A small image colorization model, trained from scratch.
Model: 2.29M parameters, 40-pixel images, arch unet, norm groupnorm, activation relu, widths [48, 96, 144].
Training: adamw at rate 0.0022, 10300 steps, batches of 256.
Data: trained on crops of objects in photos (Visual Genome), 61751 training examples.
Rows from block 6 of a small image colorization model, named by matrix and row number. Rows with one number belong to one channel. Each number is 128 + 24 x the weight over its row's rms, rounded and kept within 0 to 255. All counts start at 0. Numbers have three digits each.
After each channel's rows are labels from the 100 images, of 14848, where the channel reaches its highest value: "place" is the part of the image that holds the peak. Only what is clearly more common there than usual is listed. The data: crops of objects in photos (Visual Genome).
# convs0: first 3x3 conv (model.decb.0.0.convs.0.weight, 96x192x3x3, each kernel summed), inputs 0-191
# convs1: second 3x3 conv (model.decb.0.0.convs.1.weight, 96x96x3x3, transposed, each kernel summed), outputs 0-95

convs0.14:124137129129128131099129129130134128130126132128129121124129131131103129142059108143026137141135039138136113125126124133115139137125131126133144099145126096112017108100136121112110126066125147126123124129111121127105131134118129125130131111110110137119128129114149129130128131123128106126116120103133119101097136107127108123128122136124118124136124127119122128121082122081116109118106127095120106133125134135128122136128111121102094137117115116126119111063076088072088115126126091098117138078125102110056102128131119113092106124139132122125076091046141092128122162074142117100
convs1.14:145105156156135162162096111128131116080102138084099094119147141106111099075165112105103092121145077133160086106166130120145090157137102143155138118130105119112109117100100109100112102099145168152141148154138104150138108134101095125133154132153153120127153143154142118125108115094129126085
place: top left

convs0.67:131129126125127132092130127126129128125126129125127125129126127128103125147055113145050135152135033141143120130131117129115135141124126127134149104153120100123041109097136118109107131073124138132124121133116112126104124147126135125132130116106115139116128133105141130108129127129135113124110120109118117112096141108133101120113103121116121129144120116111117119133095122084115126124099121117109117137115134132122122129118118116098110139105109115148119112066046080093088102132095093114112119047101119104070136122126127118118107135111136134115093077045149099094137191082128124108
convs1.67:136105152165121165160093112120126106086100143089103098128144144095106095080169110105104093130149081133158090109168124114146094159144098136159142126138112126107105118108110109098119101097142169145148136158147109161133109138097087119139152121149151113119152141143136110119107109099120124087
place: top right; top left

convs0.89:133124123125126126104126128127126125131126125126125119128126128127131124136075061123090132125126034134128131131130036125124127128133129139136126104136124121102060081123128135078071125125135138130130109132085127077125126108120126089126124115095104129097126133101125126106129128129126093127098132168129120138110144058135107122107124140106121146182128113118144121098158103100078181078127131137129130138131146126115117125123112127129184158118133119142103126124144111060170118101132119102124124153140101132088156124114150099147097146152134182122091143118176097137164127138131119119
convs1.89:114128135135151128127088142104134163079099100137130134121126108091128164109076139109151125129122081135138052114112130116092053126170145154122167105107116120154173108153139107131124148159168110105135151138169144148156146135157133121115126129116129114109144147123151158132138123145099116098
place: bottom left

convs0.64:129125125131126120129132125130130134133125130131132123127129126130144131143148077132169160130129136145133112147140067131155135135160154148137136152126122151090182103137129165124110134180147161147156139141130113122138133100088111112117112118105097117111131124122126133130135128130113061129097130123102102113187131093123097113102112130115104147157118102093118111108103107092112160106134125130129090086090156116119099124092072118117161144130139072146120122147066105104108142141129140106120089044124155121106144098131153126141104118091135078112100056127133092094095107120071114100
convs1.64:143124135084156079127161139148136146154154096138125133089140102127134137163093149112121142087103154133094126103121146150124136100115143140109110112116097111118116141125101139123091126160122103144095170114115111114146125116156170152110135167143117184159125170120167150147159176137170151174
place: bottom centre; bottom left

convs0.47:115137158138141145115141136140149149161136159141148124128132135138105132107167169126170123119123179117124138118122173124153113119120136121099114153117134143150156163144128124165182128138115110126135168128165138139143116107129119139125124123155150124148123105145111124125130128129126154125127124120125129144145111163130107126113103107116123135074135136120135119086137113156100103148122125161100149079089119115122115121116121127174146127119111123150103127185145130195049132092105217130120101140101140133191131107119134130160125128118097124116157126175088129097120029172087120139
convs1.47:109150106120107165176150145119153147128110174131165152154111129120100150134133088157134151134116144112123116168109114127115135163119129158192118150126145155151057119156160135139167158083127108105134113145133155131124152141099151107138134105114162131117128120142133101121046119133125135127
place: top left

convs0.85:120102110112112092133113109115108105099111104114111119116118113118133110130120068104145144118104118127110091113109040109117105114117139112103126147119111134070155081129108119077096120162112135118119129114099098097130099135093112126099104089120109103135114121119134111105110108111103100111120126106116114092111114114109113126134146083133114115089133111112128125115106122077108125109129123108105089069115120141137099119114073110086128129129125077129140150131083109117123132156126109127133087062113139139122114115131137136130119127089128107116110083106122118122108056121036131113
convs1.85:152117140065169085152153138149151153139147115131126140107136106119129139154048146135118144098108152135101082091122146149126111115102142142095096122117102122116151144126112138125106126129116101144104177124118102115142121114166158153108133162144135167160125163138169133144139179129165140155
place: bottom centre; bottom left

convs0.53:140106168137159190160154142143138145148151158148138127148144138147155131109135156129146103119106134111123130136125085117156093126142097126081109134119111101103152167106117130161149122095142148126149122124126121125114117082162127111122115182112123124109122113152130108182134112144123115131110136144095106142163180115141094107088091173095088150205109103106130096110132099116085154118152135131176162201096174077109103115108117142146161136149127135142086136138139125115163152102118142113115122147134169140115138110124139104125098130101130132110115136143157121096126114129187129127
convs1.53:137142165156152142060082129143100090136138084150107098095143134140153121090163150073154104098138146145150148140128154105117148122171125147139176093122094111130134118135125131128110129184145133134125150114138144133172116129132098109110112146143079155135113109092111175113141121130126136117
place: top right

convs0.82:139198149160134114172152145138187182211129177151148145127141136142151142146133143120140136130123168142125118122125130125141149122122143132060107176070108102117128140103124128124151116131104112131130153121141101114108167141093134130151121094142139122159124086124100142038122136110119154132105130154125118149133123110137122116101107138119110153145124111107144118131214116121132153135150128132136146160119120130133112125111128135133143120126131137102121128134195146134092133123132119134127113170142114113114166119132117119113125120096175121131126210143168131102165107118155127131
convs1.82:154152138090180103070105133179119062152159144120107109141117161156122114080163151081142124122135128128143160167080158129133173114138125134147146127117120124140136117137142137138139147145108083080128105103105147110114131121126099130128128130124104127142125085120076142115141117167110129128
place: top right; top left

convs0.91:134139140133135162082139138134145142147135141136133123132132133134094132131070092118109128119123074129122127127127072124114145127134130129166129106136131132121090093134138129083083130127149125131118112130085141107128143128121118095136124119095101124092126136092128136086138132136121096131097136155131120137088128064132132120125139134128135147221135121120138126158159110089074173132117138137134143160138138153127120106123113140115159146124147137188112134118206086073189136130122130106131162173131152147069120113111139090147095137129157184128088133096165101109139117125138117117
convs1.91:102156119175114123066113141079129184095084078173148137119128114110132177160107138131156144135120125133124123142124120124099088121161157135115163115120101130148155127151135113142118137185175117114135168136156147141142141138151148113110106127120109143109126164104179150129150128141115115142
place: top left

convs0.86:131127119121123133134123125124123122126125122122123122125124125125138122152050094133054130129127061151131141129132072124135129132133120144143128103140122116136048102117135139098099125087133153132136126136110126102124127118121129104124125114124108132111127129131133125141126127124125106126064129140130111139106128073130121106111104138117122135142125102103130114093167109084074133081122130128133102149126144129117098124111112131135139142123124118064111119100126140039146122099126064072109127140129104124040135108116134077132105135159146150111098162080154117129162124136183111112
convs1.86:124130139128152109147102144105150180081118085124135156124128085095122157062098139130145130125118062131141056109123124128098062117146141148102156107107106122136170114156131108127125140155160122112134172134147134136158135126165127133112117143127120121118136152119155157138147132139122118094
place: bottom left; middle left

convs0.84:129107109115113109139116116115112107105114111117110106126118116117149114133088067111128163120112091137117112118119049115120127128123173135121151142137117146078085049124134131042071118151126142120107132122097112059119107154102128166103113098122120130190121144147147114115117120117117105116113118083125131096121089098113120136139158065137138105079147104123134133121100127093114091105095123088097089124142120167153122104133104117089113122108127106119139160116116109104158114154126089127133104137131127135101094136137112125110122111137150104132109115091108120147122150116101130128
convs1.84:145108145108179122165126138135173166098130113118126146124138096095117138115064152146123136114114095134123069080126133155125081127102139129066102124108100125113166142125115121115118121117129116131120175142130103116148118107185135156106123152146156138149140158159178121152131152123152123125
place: bottom right; bottom left

convs0.88:129118124126124102104128126126136123121120132125123124125125128127106123136015103132014123132127054135129116123124060125117125128122115123125130108126122103104018104110130122100103125059127131124118126125089117093111117123115125089128127115106110127112123120097125123075126130124123101124110124109131116097112125099114122119123122118124127121128127117113124124113085119089099117113128127089122100132133125131125112130124111117115114126125126118086121114078107127085141127121130042102116119107130110115071118117127122118116117125141150107121105112064125115131129137106132120113
convs1.88:128100144151126144179095127110139137063109119097115114128133120096120121050151110116124097127133051125163062109150120113115068145155122155142152104112108108129112104126118101108122120117141156131136135135143121136145126141112100126145141131138132117114149129140127147132132102116122113055
place: top left

convs0.90:136142146133138172100140136136141141149140143135137125134132137136114133131067084118093127121122056126123125127128066122113150126136125130159128098132130125119084087132134132088084133123145126134121110134101136095126148130121125100142124120093105125101131133090125138089143135138122102133107138148131119140100125055131133118126149127131138131215133118122134123139155109085040146121121131138136143143142143152128120112125109139109152143124137131159115136112145074069183134133125114106132167185127146146060120109112136079143093133124156191128078114085136104106127119123129121116
convs1.90:105147123171115112077110138074130177104100090177152150122136113119133178170096143137154148137121122137119116145118124126090089113159150142110159124121100131144164124156139117147124140185166110117134181127155143141145127132160149111103107129121107134111122161095179146124145129143111119146
place: top left

convs0.35:156204188180177158153183175174193192192166189178182168168180169176145187136125132114117129116133122129133115159139131137131185114155126114132118139113139101124123143126122149144149130111154121150137136143137136144125187127130119127173136152126127122133141111127127164124155153162135123158123123097122117103115122121108102114116132123100109099107110118118129116101073122117123090126129130102132119129130105114108123123126123127116099098139129131105121129097144133120158130103136097115124130143147140153103105134126105116124129114145121117134124137114104133157110129110134124128
convs1.35:158143171102163139087087100155090075135158156100092097104159165161146101104138165089119091112164126159149150125149158152155150117118100128137124152157109144107128154105105155113103109120124158146119139138113112143134091095104082132097136148162132141153128142139134117105119141115140143127
place: top right

convs0.7:107146129123127131131132127126128134132124128124130121121123121125119130160193154132157140144122162164129145136125156124153101137142135143145140121137123158134127150130119143166155133147137143125143131124150130137142118126125119106121111156117139111114117119129150125164117115129126126120133128144120127143125109126124141133142165114138133127155122137128119139173197147133163136162167125129120140090163119127147151143149142120121150109131166140100173146130240175152209141165160102153152124204145163125145166180161119160121157126173155133190137197134141150161151171122107172160
convs1.7:140129129151153161134130142163103090111158118105114097114128139125121098104154131068113123101121107122132113130136154143166129131117101136194128110132114107112090141102099160103120105110097126129086128113089105106106120123132117166129155137147124153171169142177130193133142155134163170139
place: bottom right

convs0.69:126138133132133122108130132132133133136131132132133130128132134130114135137078103127098141130134068137133113120128083133123125130128144116135138110135129122122127116133132125128115136134117141127125129125114127113123134148100129134123132109115122129131133134121144136140132135128126105132104129115144148122134108134119127133134078091115124116092139143143123134117103136141094112022120128122106112106070110071093131064125127113138117115113110120125122090155138115163057112079111194153142123116117033092161102092102115098077140107114063082132142103158098130114108023108114110119
convs1.69:126155119088137122163175147131168183150116125157146147132112092116115166181043105168128156118095177113092114130117120129112134123113169133082101128113117134130124125139136121136131151130126110134132164134135141120138149150160170141143134134130163153137127146146164125153131149148146139172
place: bottom centre

convs0.87:142149149140143187104145143141154155168143151140139130141135145140115138149103103125114131123128098136125135138132095125122149129142132133174132112135135138140103109139139138098101136131152128135123120135113147121135151134127123121145127132119112125110131145114136136118144135140128111137102133153131119136098130050127129119123141126127132139224131116119136123150159110087058170099108138132138138164139129153125123115125117139110148134121143137163114132101223091048211132124124099104133160168137152141061114120118128089136098128137159185134074148080152103109147134115141123115
convs1.87:114139131167125083062097133090119149107110060149131125100155114114140155157117145114151135128124116146130118137126133131092091112169144142126177113123087126140163134143125116132105128188154123124128171129161128144147116125158138114103120135130079158119120162080158165128172135134124132136
place: top left

convs0.70:121135132135133119115131132132132133137132132134135128128131133130117136141097097132103135130131091138133123127132073134132120127137134126131132097124126113114114118127128139126108134134128138132132120129104128120120134138102128118120129122109119126118130129114137133122128130130122097131092130115126129131152121122121112114109067127103102111099127101127131113095072110129084109051121128120131134137067113087100112082108117116145109098128119120093111098124183136116061123067127175116126128176129094116117088094103111075092107113081033096117114099133038119116089041109146097099
convs1.70:139159136110147094124171151138152175146120097145131139109137099120116132206079126148121147112102191131089157129130135140123141112107147121089109124120095124113125137127119128126106126151132113145127175132126130129138120129166163148119129151146145177148130160129175137147160154143156144195
place: bottom left; bottom right

convs0.3:132161165146154152120161143152154160188148162154170141140145149150108146133188136139167140141126175135126126113118200130123109136104144132094138184141132169118147129142131120141162127164091140119128141121136118172139125136122131163125136095145130129163136137150181129185137127128134142132108142124122125134167122130135109116099104156087117133128117114118147111100111105146103116114153137129152145113092121110105114101110127138159119135147112138118102133146201157166117142088124157123121138229136160143155115116113144112119139117112090095116147166155126154124126069157129123139
convs1.3:119175127098121188101125134144128060137151191110139132139118154153111111091106142115136131119133155124136129183170121121125176146112102128145083138114110145119144122130141143137132129071077148127125111113087136104099111134098111117134126116123167139126109107148116080125080114134140126110
place: top right

convs0.17:126126134130132109083133131129131130123130132131127107134131133131094129121117085127169125131131129124133115128130091133115122134127131124101133146128139156101186093154147126085100139179134132127108146136115137096152123122108126093130130100090102131108128121092105129069131135130127102130121122136136146116084090139120134148158131093150139139119147145145091141172103148107142135105042121117088118081117145134142143095137122132112127173123130130179157152131071066140082144162112183168158138075096125119144113133127158126087142135080121151140125055104145103089089120098097144118
convs1.17:113114106148108105132162158110158202137103096156160159120115091105119172183110108179146175125091156108090137123118117119092127122122180130099125113102105125134104128141141116148123136140124094128119154123137139113127148152158186125128117134124134166125119150115169129150131145143139125167
place: bottom left; bottom right

convs0.75:125173148140141216145142139139147159252136150138149135128133132136129133135178131144103140142135170126134131140138145137132135137134135128107141161136126101123104138114117134140154125108120125132127130127159125152119150124118128121142131131129128127144140113139135130107135129132133122134104123135126120129163130098129098118102118160098104132138118119118144119128158115128083124124205136124156131181122123109113124133126127136138147131140150135100125130133251208143179142127154119131129136225177127123121163129137134113107128129136131111129112166137138129144133124123159131127
convs1.75:144152136030172154058089126175108058149161181112117115126148163158129109073146162087131113135157142142143183132105143135131161127121104128138119140133129134125136134128130138134128129124124121116127123131108131123128089104114099129102130128137139126132132115140102127120111122138124119131
place: top left

convs0.66:123129130130126126110129128130131128130126130130130127125129128128114129133116116128138137126130116135130124128129102131141132124134137125136130135132126128132154118134132132132127131143125146129134141128125125110133133136103122132124126099121125121136129112130145137149128130126121106129116124107128126106140114142118112124122087074119105125110123127127116119078095122119104114065130120128099110042071116066105111095113099106120127112127089090135120112156083112145037124101116173126122086008117061096152128093100135126096122114095048085103123107147119121107099042117085093115
convs1.66:128156113083122114157173145129159185170121121155145140123118101116109143170058097173120159105093197109091129137127124128118157119104157130083088132117109129121108132128128129131122128122109112150122155125118132113133133145151169133137124137135145166142108147134171112140135150132161136176
place: bottom centre; bottom left

convs0.63:126145139135137120111135135134135138142134138133139131132133139131123136143072086137090144140134045140136127134135001132137133139139141138138141103144130120104102109130133141116096137136135152131140124133105130111123141131101129092127131119094112132109135132108145135115134134138131082134094133124130132132149109093125117126122094116110117115129132119131136126115115115119066124041120126126120122139088125103107122089122122117138123118120123119116117103134200126111129114096131162129130117187122084108113094105112113083071110117109102093128111099137070114120105030101128115111
convs1.63:147156140103172116128155148144161169128121109158124154118131105117115151179045145139128143110109158134093108113103137147116109109110151129070118119116106128121151130136125124126114150161153100128134177143140136131152133125178163150122126150137159149146135158143183138153148157154147139173
place: bottom left

convs0.19:134131136130136127131133135130134137131137133132133126134131133130131131149169148131216132135129204142130138129132143131138123134131136133137130155128136165150228144139138131140148137159134137129134153134150139139139129150133132149129129130149144129141128135143139128141132131132129151130112132139134142114111100089106146138161158110151144123191137139136104146218111138089132141153055130111111110130163132155144142124145134123094128139125141142170155145079094066095167135172125135152157152108112157136089116138136124115080129122121171147154100075060108096105113154081112147119
convs1.19:113141108176085088076161140097126157160117090158146125103133119140137137189170109147132152117111184113095194165147127129119165110125149126133127120131101126127093138124129135143107111153118132137119144105116128120119127144131161118125116136133085173132106157094170132125149141127145135173
place: bottom right

convs0.95:135119132132131135112139133131139136125128138134127124134131132131119126127125047109149144119116116126119092129122052120120135126138139127127133147128128147068165064143127132072085130180138134130120129128102126089138127117098112086124118104092084117108125128091123128079134130133116077126120123121118113107116116128113115125131119093133110119123130112111123119126132120041107144101101125105109103068085133140134101109112059124080138146130121083152128149116111084101133134145117122119132111100115136133104135118123143127131116129059123122110093103071156107108127070109064131097
convs1.95:151118151101167082142154139144152165137138089134125142103142097109123142166064145125122142099108153139097106093118142144118117109102147140098121113113097118116141144125107128127105128147127095144111182129121106125149119111175164146097127166142130172153128163129174135148158170129164132176
place: bottom left; bottom centre

convs0.76:125233181154165159155156156158154181230163171158198167136149154149135157125102164129130138131132152119131130137139151131150164125130139115034114153104134104112126168127114132161171130119106112133137155138133136141131192121115125152167133108126153123146144111113088156061158137139139151148122136124122124124124146118129092119118119151085099132156120114122131122120126121120122134122162134120141133138117138111099123116125127134131130129144145131126121141102173133114165137108133103121128125159155162141101133133131125116136133123128133122124129150113148134129135142116150133130
convs1.76:152154160100162109054087113166106055162171163113107113113158162178149100101142184090138104114159130165150159145132145147134170116133104124140139142138109136117160137126129163136112126130116132120126123121110118128120092102111088121100116136139118134135113115126104123112118120130126122124
place: top right

convs0.57:126220179172168109097158163173181185209160179170194171137160166165102178149120149127112140135136139132130129147138154138142191128130152114083124170116147096126119148132129136128179135114137098136133169139153141141137191137094112142170139103134125111161133103121082145054150157140133142148123134117110114112107111119113112113111108102116114104112111105115122122127133118121125138144132134119122118111125118097142124130123134124129160100130151131121119118114137134113159153109141116124125147124162134115116122137138096134120121114140128127133135125124123141143136138124129135132
convs1.57:171146176121170106078091099165075071152169146113092109105166162156138100099142169076134092114167134166165147138127166142151162122135110125146145138149113136119145151113119146122117121133123136130120131129119118129128099097107084131097125157152118142142126119123111135111123131126135133120
place: top right

convs0.55:100140122123125160098123120124134136204118131122123117121117121116094124120204147125185116122129231114125128122127117127121099132123110121160130123128127126137157140129127126138149124123115118118116140118161141115142113094122127114107137127146122130140126133158077120076122121134133119124111131122122119122141122134120109118083085084110111115016117103111131114093115114125136103092152127122132127064103118060118116119116120122155132131135132128135111117137214185123099144084136152112122136181156127112144165120111116119118109123129097120114115134124098127131123088134099124126
convs1.55:146168136072149179071106121165111085147156197092117133134142173157125109086177146094121122125150164146135199154123142140153150141113088138171107139137126129119120134124124157118128118096105124127125126142109122131121087106108100125112139126136121115138134124123120120115099128122139147129
place: bottom centre

convs0.92:134137138133133169107136131134143139142133140134135126131129134132115131148151136129166135124122181137121137118126202123128138128129144129203132138134135171171186137149144126129140136162150126132125145132139141180146140160131126172131124131147129125135126140135166134160130130128119139133120131108139128109091108096107142127132132094135138098162133125129124127146098114101090090068081140113130135153126104133124131106127128137104091090122138138143109130097160059071167138121113121108134165140107148133074044115107103093113091107113125148124089096074060107083093126100134118116
convs1.92:114122108199076098084148135090123152151109095152151118110151123135133131186186111166125157130113149130106187160157125135132148121130127127131124137144090131118095146116119141137106101141119151152123164124125126131116108140129143114119118131144090174134106167088176119127140142114152145156
place: top left

convs0.18:133130135130133121130132133131133133125133133129130128133131132131131132148158149133206134136130189143131139127134143131140123137129138135141132161129137161148225145146139130142149139166138139130136154135150141143143126148134131149132128128146143131139128133142140130140128131131130151128113131137136144112111104092104144138160156114153145125204138144141106143215099138090135137154044130108106108122160133153146143121146135124091122141125141144173158146079097064102164137170126141157162149109110155137091113137134123116085131122119158143154107074058102094096108155077117149116
convs1.18:108150110174086093079162140097121163158113085163149124105133118136133139193170112152132149119109178116099199170148125133124167112127146120129129123131094122123095135122125131142107113154117134143117149103117128124121127145134156120126116132134091170132109157102168131129146143129150136176
place: bottom right; bottom left